Weights of a small image classifier: widths [128, 192, 288, 432], batches of 256.
Rows from block 5 of a small image classifier, named by matrix and row number. Rows with one number belong to one channel. Each number is 500 + 40 x the weight over its row's rms, rounded and kept within 0 to 999. All counts start at 0. Numbers have three digits each. After the name is the row's rms in percent of the matrix's.
Before each channel's rows are labels from the 100 images, of 14848, where the channel reaches its highest value: "strongest on" is what is common among them. Only what is clearly more common there than usual is listed. The data: photos of plants, animals and fungi (iNaturalist). In brackets: how many of the 100.
# convs1: 3x3 conv, stride 2 (model.blocks.5.convs.1.weight, 72x72x3x3, each kernel summed), inputs 36-71
# convs2: expand pointwise conv (model.blocks.5.convs.2.weight, 288x72x1x1, transposed), outputs 42-83

strongest on: phylum Arthropoda (78); class Insecta (76); order Lepidoptera (36)
convs1.39 104:563447520502560478497517446470511491444525489545481531428503512515485462548531480470470501492487558556443466
convs2.39 105:503475537516491417433490504445582428491516552486468476496484454472543523544460406459467439452491516497494489535506555527422445

strongest on: class Insecta (73); phylum Arthropoda (73); order Lepidoptera (70); family: Nymphalidae (36)
convs1.7 106:504526434448573477535509630550581489495531503512438504471457482463504432495445444616504471501467514465513529
convs2.7 103:521522490506550546519458497484604513505486474540465500498461492509544465498494480502470549665581506460559451488458528511436511

strongest on: phylum Arthropoda (82); class Insecta (76); order Coleoptera (39); family: Coccinellidae (30)
convs1.44 104:504525509551527511453496440527527452446595505462538485579484505495495620528442464420517503483490516517546553
convs2.44 102:479515518481486528461472448512490522403503492508480489481495514588522566568504547600548502570489520461475495494474539465501514

strongest on: order Coleoptera (30); family: Coccinellidae (25)
convs1.42 091:486485484455492512505434441527466533512439380455541493580470535520502503500555424530526458495495521492537502
convs2.42 097:482496496458462492478501467550474498580534496458437502521554503487509457502473472493609484500487505517498525457562509549539536

strongest on: class Insecta (81); phylum Arthropoda (81); order Lepidoptera (47); family: Nymphalidae (26)
convs1.2 101:487486467509519485414558573470510480531557570556542477497474507484460527452523620522512494508503537457475539
convs2.2 094:475490482408519481510480564489504479488582421507480604491483475474512424553507531469482528564462451462457579574496481480548473

strongest on: phylum Arthropoda (66); class Insecta (65); order Coleoptera (47); family: Coccinellidae (43)
convs1.66 101:509447490465554518545502437512506513475477540429541556548487497538462543454584491490454490518448574500498472
convs2.66 098:453450534513486515498465500529496456498478469442610528447573429447528569456409589543568466486476495524518493577420553550505485

strongest on: phylum Arthropoda (97); class Insecta (96); order: Lepidoptera (53); family: Nymphalidae (44)
convs1.8 104:471449589541519517555500494522530489500523494472445503502453577522526469471519493481457510507492486548454487
convs2.8 105:536535447461517485524499575545529510462491546479497496509540511396467495540510504463494470457478465486603481530555491508505472

strongest on: phylum Arthropoda (83); class Insecta (82); order Coleoptera (62); family: Coccinellidae (56)
convs1.58 098:438405529487498479458462464494570560496545518492481511562512532513557523586516528475555466497512444526493508
convs2.58 101:473553469442506485501499451520470461437525502468590440511504490426485560540526449496467499483473562579499526493464572555464493

strongest on: phylum Arthropoda (84); class Insecta (83); order Lepidoptera (56); family: Nymphalidae (45)
convs1.40 101:459471578544519458437535496503480502457485526521470471482513490496517352484575518491530491460500460529520541
convs2.40 098:482559463497568448451513606499553475501426567477489513562490476518496466572504527506416546527467496493509537524549575487482518

strongest on: phylum Arthropoda (69); class Insecta (67); order Lepidoptera (41)
convs1.17 095:484535447491561492563431537476467518431455491499448513562571489474542506478535463539512474493556433511508508
convs2.17 097:524484468530481471494498614516535393471471479484447473401476537551430469504562540518464485471527484439439493520492500537505523

strongest on: class Insecta (59); order Lepidoptera (43)
convs1.53 107:522529536431540506496572469476482460518520532483477536496436499537476407467544483447538472556522511461460512
convs2.53 101:488496480489454460549486489493568457504494447508473467533507556444499528476485473465447577507488438479603525510424508474552527

strongest on: class Insecta (61); phylum Arthropoda (61); order Coleoptera (26)
convs1.6 100:550545566461481523579492574432532515529440550537530499499499513470468527473449499483470530530508467541499451
convs2.6 101:582542554517551518455505451484494524480419491469445491521545537573520522548445555490459497511548535495505504441482489532486479

strongest on: phylum Arthropoda (88); class Insecta (87); order Coleoptera (40); family: Coccinellidae (34)
convs1.21 109:477548533567489534463519508512509492539512593556472510533495409588525527496512482467491505466448512480579491
convs2.21 101:531529494462596528545479452500485545482491443508592477546502541470442497540563522507449551449478475457544475498400489480492556

strongest on: phylum Arthropoda (82); class Insecta (81); order Coleoptera (38); family: Coccinellidae (38)
convs1.55 097:486440565468566514502519486473480495426531477578519463491531470469527521495528474538561506484604467520515527
convs2.55 100:484468481468598435495478524463488459536492506508491565455445442529450584521546490493448491530472504466519500465456552465502518

strongest on: order Coleoptera (36); family: Coccinellidae (33)
convs1.65 083:456508468504493493505542534458456477528449507493486576595463556522451478444454423538478458546446509500506502
convs2.65 093:531482538460470473481531495515516437509452469455519542530546473513626457525475542427513598578484502509510513396485467489543438

strongest on: phylum Arthropoda (62); class Insecta (61); order Lepidoptera (31)
convs1.37 101:527556523479490555485566504533491467517504483548507540435582445511489507509548559511471514515519496465437528
convs2.37 097:480442485509475592517476545477500493478510472538529521483445537522503554524506437462504539481480545447452479467539461466589529

strongest on: phylum Arthropoda (75); class Insecta (74); order Coleoptera (26)
convs1.13 093:488525521480437416511469505473455509496481511501524627502573521529425456458493530478482480519472520476534473
convs2.13 101:443476521549509496497514525527496480500505511445471451563566544523473528540486527526509532465412494555519459533460487484455472