A small image classifier, trained from scratch: 80.2 epochs.
Rows from block 5 of a small image classifier, named by matrix and row number. Rows with one number belong to one channel. Each number is 200 + 20 x the weight over its row's rms, rounded and kept within 0 to 999. All counts start at 0.
Before each channel's rows are labels from the 100 images, of 14848, where the channel reaches its highest value: "strongest on" is what is common among them. Only what is clearly more common there than usual is listed. The data: photos of plants, animals and fungi (iNaturalist). In brackets: how many of the 100.
# convs1: 3x3 conv, stride 2 (model.blocks.5.convs.1.weight, 72x72x3x3, each kernel summed), inputs 36-71
# convs2: expand pointwise conv (model.blocks.5.convs.2.weight, 288x72x1x1, transposed), outputs 42-83

strongest on: order Charadriiformes (34)
convs1.23,212,170,195,199,171,189,211,198,205,202,205,208,214,173,196,210,214,200,240,204,160,213,215,189,202,216,193,254,198,223,233,193,220,179,182,207
convs2.23,213,201,223,206,207,185,213,201,213,161,164,189,188,186,169,194,200,222,204,177,222,199,211,189,178,213,160,149,200,183,226,184,195,170,172,205,191,210,184,229,205,206

strongest on: phylum Arthropoda (88); class Insecta (87); order Coleoptera (57); family: Coccinellidae (54)
convs1.71,200,198,199,206,174,222,236,204,195,225,161,183,179,212,206,191,192,253,209,209,191,170,212,199,251,201,210,193,237,178,198,189,216,203,187,182
convs2.71,159,183,177,185,196,161,199,220,235,177,198,200,212,180,185,141,188,210,208,208,210,202,170,177,188,218,194,167,179,214,186,174,218,198,199,199,199,176,210,231,174,192

strongest on: class Insecta (69); phylum Arthropoda (69)
convs1.38,224,209,204,183,272,184,181,157,191,182,205,187,226,197,197,196,192,209,216,199,192,235,197,218,202,196,195,211,224,193,180,217,205,183,213,208
convs2.38,207,222,188,196,190,179,195,202,197,198,220,233,194,209,164,184,191,196,204,215,191,233,195,173,223,204,167,209,213,208,169,243,181,185,165,187,199,207,256,198,222,223

strongest on: class Insecta (92); phylum Arthropoda (92); order Coleoptera (50); family: Coccinellidae (48)
convs1.62,209,185,208,193,191,229,243,190,166,208,210,205,165,186,180,210,177,199,179,199,210,217,198,155,193,223,147,199,218,194,224,200,177,238,214,233
convs2.62,191,184,206,225,201,231,189,190,216,198,189,199,182,180,186,183,204,226,219,171,212,241,211,214,190,220,190,161,175,169,200,166,195,193,196,189,203,206,242,244,213,190

strongest on: class Aves (90); order Passeriformes (81)
convs1.24,193,204,182,207,185,180,222,199,186,201,193,233,203,182,208,189,169,161,212,179,201,172,210,213,195,168,215,186,189,201,211,199,192,208,205,213
convs2.24,184,179,197,226,204,228,210,162,250,184,228,212,201,210,195,191,200,207,199,216,209,209,218,183,217,230,189,212,199,209,231,223,231,182,182,212,180,199,199,185,221,199

strongest on: phylum Arthropoda (89); class Insecta (87); order Lepidoptera (68); family: Nymphalidae (28)
convs1.43,209,225,204,229,193,208,194,178,209,168,231,209,189,145,222,196,159,191,217,239,181,181,248,210,202,192,183,183,184,203,200,198,178,214,213,201
convs2.43,208,168,188,184,208,218,219,229,199,205,184,210,196,163,214,215,219,190,211,202,197,202,194,188,216,167,202,233,215,198,184,233,187,209,213,225,217,183,189,171,218,189

strongest on: phylum Arthropoda (78); class Insecta (77)
convs1.60,217,210,212,189,188,167,218,196,226,233,179,205,189,178,182,186,179,188,267,174,171,196,176,192,213,210,184,186,207,197,208,180,200,206,197,217
convs2.60,185,180,206,236,180,198,198,181,213,192,205,194,162,222,201,226,217,211,182,211,231,232,201,216,210,213,196,205,182,188,207,189,201,218,214,182,200,234,171,181,197,232

strongest on: order Passeriformes (59)
convs1.5,187,180,225,197,202,195,186,208,211,180,227,234,191,197,175,187,213,186,187,187,174,196,237,140,166,162,175,202,219,196,209,209,208,205,226,217
convs2.5,224,200,206,194,209,230,215,192,177,168,187,214,192,183,216,213,206,187,152,177,173,214,171,217,185,173,173,222,191,172,212,228,212,224,187,210,187,176,210,194,189,191

strongest on: order Piciformes (25); family: Picidae (25)
convs1.14,182,204,209,191,208,187,174,167,221,198,175,215,218,206,207,213,187,183,212,220,261,196,199,186,194,206,185,176,181,189,193,223,199,222,210,193
convs2.14,186,212,206,204,173,193,193,225,198,207,201,210,186,196,185,183,214,180,207,186,202,189,181,180,205,214,222,180,200,224,199,167,180,184,197,203,179,207,192,203,195,195

strongest on: order Passeriformes (51)
convs1.56,197,194,162,221,173,203,188,204,217,181,174,249,219,168,200,194,177,196,190,194,196,206,218,212,172,196,208,222,201,200,196,177,215,211,201,192
convs2.56,230,213,217,182,191,216,209,218,197,192,230,168,210,175,238,159,216,194,190,219,176,188,213,192,216,245,205,178,204,229,194,224,193,209,209,180,204,190,200,192,175,210

strongest on: order Coleoptera (28); family: Coccinellidae (26)
convs1.63,159,232,208,209,202,243,190,215,166,201,193,182,171,209,196,221,216,229,209,198,188,160,215,205,207,211,210,212,205,199,199,234,203,198,215,225
convs2.63,176,158,203,208,205,229,219,174,231,229,211,215,209,156,217,215,216,186,204,184,230,209,182,210,196,206,204,217,199,228,191,204,178,223,195,217,175,206,207,209,168,180

strongest on: phylum Chordata (96); class Aves (95); order Charadriiformes (43)
convs1.68,207,191,192,184,220,197,246,172,210,219,203,187,220,200,201,190,217,188,188,211,207,269,206,206,194,209,203,210,171,198,174,221,190,181,188,201
convs2.68,180,181,181,202,172,207,213,175,170,239,176,196,231,212,213,220,204,219,235,187,207,180,221,183,185,191,185,218,201,162,173,180,181,185,171,215,204,204,203,199,206,218

strongest on: class Insecta (59); order Lepidoptera (33)
convs1.29,222,180,204,195,183,186,204,200,230,186,200,204,164,201,196,224,204,176,165,206,193,183,183,204,208,180,233,234,197,209,242,186,207,181,212,205
convs2.29,173,212,216,224,214,203,180,188,218,175,205,179,192,215,183,190,222,193,212,201,204,209,196,201,172,196,221,228,248,163,205,227,235,193,207,168,236,185,203,195,169,214

strongest on: class Insecta (66); phylum Arthropoda (66); order Coleoptera (33); family: Coccinellidae (27)
convs1.4,215,219,205,200,168,227,213,218,169,222,230,201,188,205,176,168,201,212,175,178,236,210,177,230,203,201,162,200,190,213,196,207,178,222,200,179
convs2.4,186,203,204,250,184,226,184,229,212,200,200,227,198,174,212,187,181,224,260,212,187,208,192,156,190,170,192,196,188,195,219,194,200,197,204,189,204,218,215,223,223,181

strongest on: class Insecta (92); phylum Arthropoda (92); order Lepidoptera (89); family: Pieridae (30)
convs1.25,213,216,204,182,195,201,185,197,261,198,192,223,205,192,179,219,243,182,175,215,201,248,202,172,203,212,156,210,186,194,177,176,239,250,191,182
convs2.25,169,170,239,195,186,243,207,198,205,186,177,213,172,173,199,208,180,205,196,157,214,207,173,189,205,191,205,181,196,175,207,218,225,195,227,186,183,224,195,186,191,238

strongest on: class Aves (86); order Charadriiformes (39)
convs1.32,202,195,218,199,173,173,198,237,193,199,172,196,198,182,222,177,197,202,237,201,190,183,197,214,164,185,208,190,178,240,216,191,159,187,200,220
convs2.32,198,211,201,225,183,185,187,211,163,186,218,193,216,189,192,223,198,206,183,211,181,191,218,209,233,238,196,175,218,216,202,203,227,182,179,171,183,220,199,212,176,215

strongest on: class Insecta (65); phylum Arthropoda (65); order Lepidoptera (42); family: Nymphalidae (27)
convs1.41,215,230,199,181,202,147,194,214,210,186,219,187,207,186,193,202,218,197,218,200,204,192,244,166,196,211,233,194,208,203,220,172,222,180,217,183
convs2.41,185,181,198,172,191,182,220,227,188,177,199,220,204,178,192,226,176,181,201,173,244,229,195,183,214,161,185,165,204,219,235,196,184,222,195,217,217,222,199,203,188,193

strongest on: order Coleoptera (36); family: Coccinellidae (34)
convs1.69,201,214,193,212,221,188,217,212,197,219,214,222,204,216,183,224,212,166,203,162,222,188,203,188,203,210,209,172,193,223,181,172,189,214,191,153
convs2.69,196,196,186,175,203,188,177,192,202,185,198,217,221,211,179,199,179,171,230,209,223,158,188,198,188,193,231,169,234,211,208,208,222,215,213,189,213,228,230,246,202,193

strongest on: order Lepidoptera (38)
convs1.18,182,211,184,184,195,191,217,224,267,208,243,205,209,173,198,202,209,215,243,203,206,211,217,191,206,192,187,181,213,223,204,232,189,201,198,236
convs2.18,200,207,200,179,214,187,196,189,183,211,207,217,189,181,187,215,183,200,184,182,212,200,194,206,194,239,182,180,200,226,228,209,217,214,219,189,183,182,195,230,222,207

strongest on: order Charadriiformes (25)
convs1.11,193,172,183,197,198,189,172,219,205,198,193,197,178,220,210,231,174,190,210,190,218,183,176,219,184,255,237,177,199,206,168,191,190,196,180,235
convs2.11,231,185,184,203,226,215,154,185,184,200,224,199,231,235,219,216,208,208,198,206,231,227,195,205,196,223,172,240,200,180,207,187,180,234,212,220,174,182,222,168,189,192

strongest on: order Charadriiformes (40); family: Scolopacidae (29)
convs1.52,218,162,178,220,193,211,209,204,231,184,166,230,216,169,170,183,202,192,192,226,181,185,179,201,236,217,187,219,199,231,179,206,203,175,193,237
convs2.52,261,200,240,190,223,202,187,205,183,178,222,178,191,202,193,190,202,202,155,202,235,192,213,175,227,207,197,171,182,186,219,198,238,207,173,189,184,229,191,192,230,185

strongest on: order Passeriformes (60)
convs1.46,199,183,218,178,199,183,215,213,186,182,196,200,215,198,191,213,210,233,186,194,190,211,196,223,211,185,204,171,228,205,206,200,174,172,217,220
convs2.46,206,195,202,203,222,174,182,185,212,217,213,213,185,196,210,233,198,155,187,222,193,203,179,226,190,173,189,200,173,197,189,208,190,215,198,200,212,197,191,182,204,205

strongest on: order Lepidoptera (31)
convs1.19,193,199,198,201,186,215,183,249,210,184,244,231,244,220,189,208,198,180,187,222,165,161,193,208,188,178,173,217,194,218,214,197,183,192,203,215
convs2.19,170,193,215,205,184,210,220,185,240,199,203,246,184,193,265,175,217,219,200,218,189,222,196,208,227,182,193,193,169,182,217,213,218,224,204,209,159,236,226,157,211,205

strongest on: order Passeriformes (63)
convs1.9,198,193,178,194,195,194,250,199,201,217,191,191,165,195,207,190,178,151,234,193,213,215,197,207,241,167,216,177,204,187,220,191,182,201,193,202
convs2.9,183,212,189,205,188,244,209,203,231,207,200,228,203,216,169,175,198,168,212,225,206,221,219,172,178,206,178,207,181,158,194,184,207,189,211,199,199,191,215,205,230,181

strongest on: class Aves (86); order Passeriformes (52)
convs1.36,181,204,217,188,228,181,191,173,204,197,196,207,199,199,215,180,192,170,205,217,211,213,179,193,199,173,194,199,206,189,235,185,198,181,181,230
convs2.36,203,203,205,192,205,176,197,190,250,183,182,175,183,219,199,177,227,218,215,199,211,207,206,182,227,220,184,212,197,168,237,198,207,198,202,216,205,245,239,184,229,197

strongest on: class Insecta (92); phylum Arthropoda (92); order Lepidoptera (85); family: Nymphalidae (55)
convs1.10,208,155,227,223,234,217,235,196,198,216,229,201,164,213,169,215,263,192,163,206,159,217,191,202,177,232,210,192,195,206,194,201,213,213,189,201
convs2.10,190,204,183,196,230,178,202,177,167,184,269,193,185,193,187,172,204,237,163,176,179,177,181,212,180,165,231,203,224,201,188,200,197,175,175,195,227,206,220,188,201,224

strongest on: phylum Arthropoda (83); class Insecta (82); order Lepidoptera (44); family: Nymphalidae (39)
convs1.31,211,201,207,160,215,215,195,187,177,188,238,209,240,196,200,190,209,223,204,194,162,220,186,224,204,233,185,190,180,204,212,234,188,204,189,240
convs2.31,197,156,191,224,183,204,188,212,181,190,204,234,177,202,177,227,233,182,214,187,192,209,199,190,218,206,177,226,207,210,162,206,214,189,201,173,198,188,224,218,192,196