A small image classifier, trained from scratch.
Model: 48-pixel images, arch resnet_bottleneck, activation relu, depths [2, 3, 4, 2].
Training: muon at rate 0.011, 24400 steps, batches of 256, held-out accuracy 41%.
Data: trained on photos of plants, animals and fungi (iNaturalist), 77898 training examples.
Rows from block 8 of a small image classifier, named by matrix and row number. Rows with one number belong to one channel. Each number is 500 + 50 x the weight over its row's rms, rounded and kept within 0 to 999. All counts start at 0. Numbers have three digits each.
After each channel's rows are labels from the 100 images, of 14848, where the channel reaches its highest value: "place" is the part of the image that holds the peak. Only what is clearly more common there than usual is listed. The data: photos of plants, animals and fungi (iNaturalist).
# convs1: 3x3 conv (model.blocks.8.convs.1.weight, 72x72x3x3, each kernel summed), inputs 0-71
# convs2: expand pointwise conv (model.blocks.8.convs.2.weight, 288x72x1x1, transposed), outputs 0-71

convs1.20:488442477492556602443554527528502488533506517524461525491419455562456477480486469568547552471524457504565561466466531497460554482509582591483520463522526435449556533514492565570438466545524464473405437334585512425556
convs2.20:465477485388447480490568514543534553464497524524399469479553501453507623565523629543515427408607502506453494476502497545406516526513527483511504491507427555481546548518527475442579526384565542433424427492538536487546
place: centre; top centre

convs1.47:392563503546464569517418419491491499516524522510527478488465540462548558513475377534487466522537504573407451501618650495487551460456568539470458480462489501553527466515472482510518472528488511423466475399451450585542
convs2.47:405527547508609393584509512459516510530492475440442600508539442494477543512497497443489477501502525457457541500512410346531624489537506459564534464485560458513496576533546419503556552451507500527444537501481494485530
place: top centre; centre

convs1.1:511513527519602572567502502524484500466494456424500476537552529565483489381496531514539559522580570503566511531499518511500516472425613548464535514456490541442373361567487521431456462517547546526546440500482549420486
convs2.1:471465541505544529412592490449417511462563501422496447558450545363468480367514439502452504565499501497468513444488505428448519533544394547449463477434490499424537534576469594489496477485536559578536536505554451398455
place: centre

convs1.39:621454429475513559531398506511500515539544418427494540495484510507514490521490477475450433515457441504581482589420537499585495499449447575573644581502487534509449463479525503490544446468482418421558477478546531530450
convs2.39:386508566479470535515397464485495436460493527507454496527506447594524555497524425529477435394510470430480513597555528375477473458428491537571462499533507495525450466432438459530485480437522471592461510484446460491487
place: centre

convs1.42:442478532493545550551463504480493585490477425502389471508518485578450549504518447438544512427428472581524431501350510559484400519510429470488498538479469417542502518553431577544577497458529515507454482463429469535573
convs2.42:493496518414425501485480515574465486457431467453469439469527437482525488465539554508552471420501469476526516511526483428401439497495517565439494543537455540411494428457478517589448473454596495474533520468521467493554
place: top centre

convs1.2:439528518470546525495508536559532514474432580505540470469555448433443526401500498484489469481400466639434422484531398524504506546481567570564449556541557493448537477554496508471528421478463420468518582417469517434519
convs2.2:450560461507591493641501501528477526551517603481566574533511521607578467494508474473484461448498484502512575545541495496490566406536388564529515535469514434504552591435514444461522493508487502514508429470438390525503
place: centre

convs1.11:485499551554519478470480533430456533412444529432550510489450528406469414483532436478461536462513578466480438596509556530453481552460521496474579471611465424441552412526530399477465532481464581557562474460430549531499
convs2.11:510508485465506465494422546504509489574556434569487454516611540450542471524449441524475456463481519560483607526472520433468507523456482506454491479558484499579464504521466562506479512553458435540539425449498502454432
place: bottom right

convs1.65:460418477593494577534529521451522462512476443525543527439425519403567434418535490463470578442544562495483491514571537514432557525485450550588435478412491383464467443537535517565509454486516423507529585461524529502538
convs2.65:499512464529555454422448532494534516508523484567340430613507519505492444487503428443537404449582436511458402545441545433585551415423453518415451563512437505427467542523457570599522539552558488464575584436519523466423
place: top centre

convs1.7:517454484475507449520506542515571438375544468504521521482381508536440522519585545520548532455493522589452517530444443592459551400463492479458512527527499563473556424493497517433475522550527548448461477408454407575419
convs2.7:456531517513525488395423429503568555530428458524429536541420513481521537604500498532494475563448541503592522440511481530483542512518484520532491456500588521388512496509506521428499419502542476538577507428544520448510
place: centre

convs1.4:505563495480513500435524500520513472446461532513476578442489516527469517496486528541556395456557570502484497514518560519514621506538605377505525454437556336476458473488399469526475476507465443592470439455451507468533
convs2.4:480473514463527574499450527528469550527581512602572480449464502423445513525571521385538510585499521430505551482380471506590506509495461708450525517525513461514412460532429476522527488498491516461449525496480549469501
place: middle right; centre

convs1.44:529470501490514542498512483505564505500577478514539510508520548528534447430434487535438547448479548560454395551556530474519524525379539468447523437526477466370427446378503532422441589463570407508552545507521516492455
convs2.44:448476489466406483464434453435439447528472436491463375529610520527552479503575530520502458484540445513483605479467476523566488586451500547522551479560543481557531502543554496441498511507560549501459499535459384497442
place: top centre

convs1.41:467497485588481534474534490469521514448539596514487469361468551520518490508521416461495438532547529545487474497545495534502572456538421287558518488552531487603503520515570514462503473566523471476483514469444417488490
convs2.41:445535430494522482472503448546449486457491507482486461487503484454487459470507575507556437550450562593458413549410525460600488449488574487493395492455492468540444458532518487514446457500544453460480485379455457603471
place: bottom centre

convs1.59:485494408505537542442635521459527471472496542459476489506514680493535540491502453518489518453440489492503526461437477479578441410514557467496425504533502481466417489461491423479557403430565532487572477468567466553446
convs2.59:544574502481447541446496554404438451547580450465465500481548470540530593567585544498600533470437532448516561490443387487512520545465482564431614479561509463518567448561529508471448503466488540514468525518525526495504
place: centre

convs1.9:421503534503434550487452445507599578573523530493505475572409513418448537587552567465461496506530517591514446497404543532480517557509489507415558490432547442438462531446539501491617509566482531448428501457465493439509
convs2.9:534509471474520510480522550581518580433577491462481571455493471552452470552446538522425516476546543548546440528473471503525525484455549537519452534444480573536565534458543506520456543477471418499481464536392568542513
place: centre

convs1.54:535485545499462560425524542580489509578606473450476480587446519481489565510586581504524512400486438473436460508578468510422460461405470482489443480427508473535438523543524548472500496447452515520471620479486508390556
convs2.54:615518493514520556562545493536542486429482472459514477397446492668432496484355439540495462469564434400527532514495455531516368471543538476601471412546402476368466486468521498564505476502498442488450473482498489510506
place: bottom centre; centre

convs1.48:489597474525512506520524585433447539459390554509463496554512579511560513602502573502570485468442400496522486417524449438504526515454412420444410444481559522413421534511517475511487554527486437556440535466508484472528
convs2.48:515491508484633516625536466444526504541568589431468501516525541437502548420523527457507554441449559507557433461458414460472522484526597521566444531426461485577527482381500518538414539506496564483495491519449476506571
place: centre

convs1.67:492530499516534518447578525448497523549541450433400447479501498496452481470541465551473500475553493635443405507557522580516537518394492432518616429519499450506514419456397495463514517482449463509480478499531489363506
convs2.67:389469452518492423444503427612417460464542439517384456494559480583462499446533526429521545480505484568437512485422502471421507512597508470500480511502433482395563433543487488480536539482484462518510557422521470487468
place: bottom right

convs1.61:459472502582543525416486510464498468558389453523416540495464534550567449547507559589500503483421593541452440617553483464473508554456412497502443415485495530453521486427454494540481459491595484527520454402481523535542
convs2.61:488534496528449577554477516517480534540594538639546445443563533511542468491464510390549496547441447491489496516477451548673471611459472583423540573520460518501506494494454478486510526450497544477487524487469488480594
place: centre; middle left

convs1.23:499380519557456415504482421501555535547548501406532515611572457572497535475410458446478473552479518479586471507474528429563515489571458509549413417546523459510550511485474527542513579540522534493424453474490523582562
convs2.23:459502546511526568472574473559629498423468533454545498473496478533554507457474422565500451515509508490467550400565513526509467533411513478459515536505514506517382545519535487517450541487542465480497396540551414417567
place: centre

convs1.50:534521529514457560532441456414511458512481529517560506384410448482496581490482350434477559474490513478550499510415477484477429474500569503605532532532502512589502513547562565525561595496449484521532442485598533524496
convs2.50:468647512398526483510442471513435428530407502497418495547442528506408507549454510497517564517437486499375450483466510527508531562545596470496450458373503560429533416543425564505460447470565550551569465449451561478478
place: centre

convs1.66:485542516534485472443595507451532518455579583475387488526468530462525450458493537454438422574498499504468568490493471548357472440444502610512477406551544543584524485442482545499551488492519535542488527445581556474433
convs2.66:474448489503549515459412443472537371578487503456419501582520537534498550506558605443534580485388426563498502487392450590465423582471500567516665547572476518514495365591522513502496476438536468473518531507468457483488
place: centre; bottom centre

convs1.53:503486617488561507549500538465490472477505581484558427525492501487562531499502506549444466589542510562509483497493414515430496503525407584416435441493457463420466526467517476527533479482456410532418448383413501391486
convs2.53:493477599510447554404485495515477434433469549474456462524549492462463491500535556464455410468484580464434541508523552411481456489432486452533426534481536566492445469511490483546464550533576511561542519552483450424567
place: top centre

convs1.45:538529483472494533589426441429534580388529419513512518588526480457513459531508580440453454428530537440567501542480409499509460490489466560529500536520602495463609545458528500503494376455528471551505415456462527489471
convs2.45:443452571557635479528449437429585403452496567457431427420476533441493488543554503476493469451483486447448500511548482454583500529513554437478566463463492512573511460444540536554530514488540477531469550509474531517520
place: centre

convs1.14:444424505496438624398499524550458478534480514410494465477490587529437529538503497607489458479579498491547481513458569430482503476585491467478486412469528530575450392538429440406485528481491458470511426527537541470449
convs2.14:471537535484484595530468420469518570548561471517521439486508523440469536496489479500509416538516479416617580493489555444623487442523438604408502552527482431548448471475485471504451409542508490467435453514474453518554
place: bottom centre

convs1.3:448529531465507526547439423408452508517471482445548517542551490484473493434481469549516429388522491512487540407444541561520560556468518572499450535468501402495468451543521595564480457500472452438482481429384470624465
convs2.3:585406478471460392517526503431490531448459482440595434544537524499530595484529491424511532508487505470485490428463458461494426450430539492510593520513467453584625569481479447480470541427563492518530571454466514538504
place: centre

convs1.10:490540562506425566495500551451523369482475559472501545397576475515443440563554565481515486534467517490483501439495482456435543483510554463571479520570443519444447574542468450543534431380520483519421499464454573433431
convs2.10:461540498460525486423509512451480502474563546554533460520533493421548533408508499472533459506540623454480444450427441561485512416533539479444480554525424506456482452488474453530525458466468515535577487423583512453513
place: bottom left; bottom centre

convs1.22:482484487565514570544437564500572567428567468527502583491474550435465484541524556581541556448517558366457449432351559475527511461512498523445478541548539524476475500565472503439454526493496510450535522383451502495522
convs2.22:552434422526495493592513514542486396508543568445429467552516456408493446398533555540478457423488573522515492468527493538448446529499485476580488416475445490520472485449597528483475413492464405539490441428466479489339
place: bottom centre

convs1.17:536459470498492516475442448555462565570576482424519527471477457547517544630533536470491530524482475425525606500443529489423559523535541501495596468619442519538493512604562465532447558545537454500467588546531551508431
convs2.17:455509589472491498435474461574619581534470563470490496487492430502424484459466459401433526524574492435508436454472450475442474475434484420512420446512430474455455474470481421529529422516594437534533444459548420430533
place: centre

convs1.21:499529492493461523518544469501574502403526583503500554470584390440509448488521462459449522456475521480567561426453449567504486483564544482423515503501485529460542550420447531542446416539518479369471561401530427417516
convs2.21:504611457406506541539470509519531535482507510499617509488485500407459540587487486438501569501492431419526575526385537511650518472473449594383531439480514500520498461490428521517451517546548580439434464511476565551436
place: middle left; centre

convs1.51:529509519514551473513472588521450548535593606490538445537340495374502485542467586569486504492567448510523506460428536460467453535434508505498559533464450507530463486436523537552560447454476584517514497515448508393493
convs2.51:463576457489487551522528433625470481483526426505441530516488559533510451440516614491416517589460506573579444444469544480431453580491531548617410450549441408489523524500496587521532451555419551441543527377501572534476
place: bottom centre

convs1.71:504497528503475545523509513512527475598539470515486541417532408559528629482499383595469471436550531528518479437453482469500504605354492446501448467443549450546507499432529484408475580484516485517542494496471501575541
convs2.71:560470479512521470529548520532435531494467438508580485471455541462531456516498454499578481565532483523408537502485641406517420508492540528599518486472499484453486418576557581542442450485578512481472522513392471519536
place: top centre; centre

convs1.32:448488364411421508476584422500448488464455566509530519403437463508462443499479499455499472486521547565543460602593550502484528436408450410498558434529514520513465479554522483494501563518510626490533532517469488467521
convs2.32:503516528479498432464526420525472567573431491518513724495452402556446515434565436556459399507494493545482404413522477425469491472508509445492472524495377528517500450578493539502371458524517451424610493508513482443457
place: bottom centre

convs1.40:523431491488533466419458460491535589496565446478574472535512487498527519498565499480477478510510415533512499442487498589596511559549482396406503563614502487554516468468498448596407526473455527477409551427488466597463
convs2.40:543556416523504446502522430446502466476568521470513536451509581595475459450554409575427485554455485476553449496444479416504449370568560444541470494422463428561466549465477587493449514576420434502456531408447553519507
place: bottom centre

convs1.69:454457674569562593496461512487436502550510398553470532457493448457465510517418484533497503470535540564481484484487513519504562516429487371557504441450554480457484461541456514539537488563478471443514431447405472473559
convs2.69:536400427468411475455508573478509511479505441474495507519535474391510493542536441547557440464568559514454519565526448451558496494474438458472493513537495620419573549514521486509495499408482494557520432661530493522421
place: top centre

convs1.15:446620506476503613529490582545422383442545441472484472471477554474543445551530426433505435483512507500498455444477549561416453530550516565492478479514507469600568578451518501491552494444580404472491533501476477538480
convs2.15:521497513527567468490389490417558529497450515552468506422472505492501456421458493574538381461443612514489510574495435483499463442521547466505522540482503593504527537514455448441416489449486433422506575512477549504540
place: centre

convs1.60:458479465451562486525389507497453559464437542454539508523454450444543500477532499454556535530539460506517387534531472436480466482664521416486558498476502491343472484550491521538508508544523439448577522568497504490588
convs2.60:526516609543532493458532487422571531414535470524511560435525440512503548436456504582520466541477514468508543452483511464509593511489542538472466488523548530475476601438431488486496398541509526470461421509481494444511
place: centre

convs1.5:619466505518507426621469457458505547435528542443499508533549477466529506562434534484547461461505531491636469407578389545465487504516440544523456517449500506565461504532533461477456532579483493500604446518546591511486
convs2.5:509518469485445490472471483423534451518468543492457458381415540496391483556583434554501442437557467434503436520402439598565491487425451505481488567428465534501522441479440411504504484397585501578566497507489447503501
place: centre

convs1.68:506515449532536500497515539467441537550493504389544458523524549550521438370565518512479498457547445602571472522519557507505450472479409390509497596540503454448455438509480525496494488551545457386597542492507476574432
convs2.68:519471483531451404482536603573500427512533427528432474556449547511455494508467489539505455520516494475580519494430414595549524455534492495457577501545498464482592572467465452532461433530473437501458498446553473574451
place: bottom centre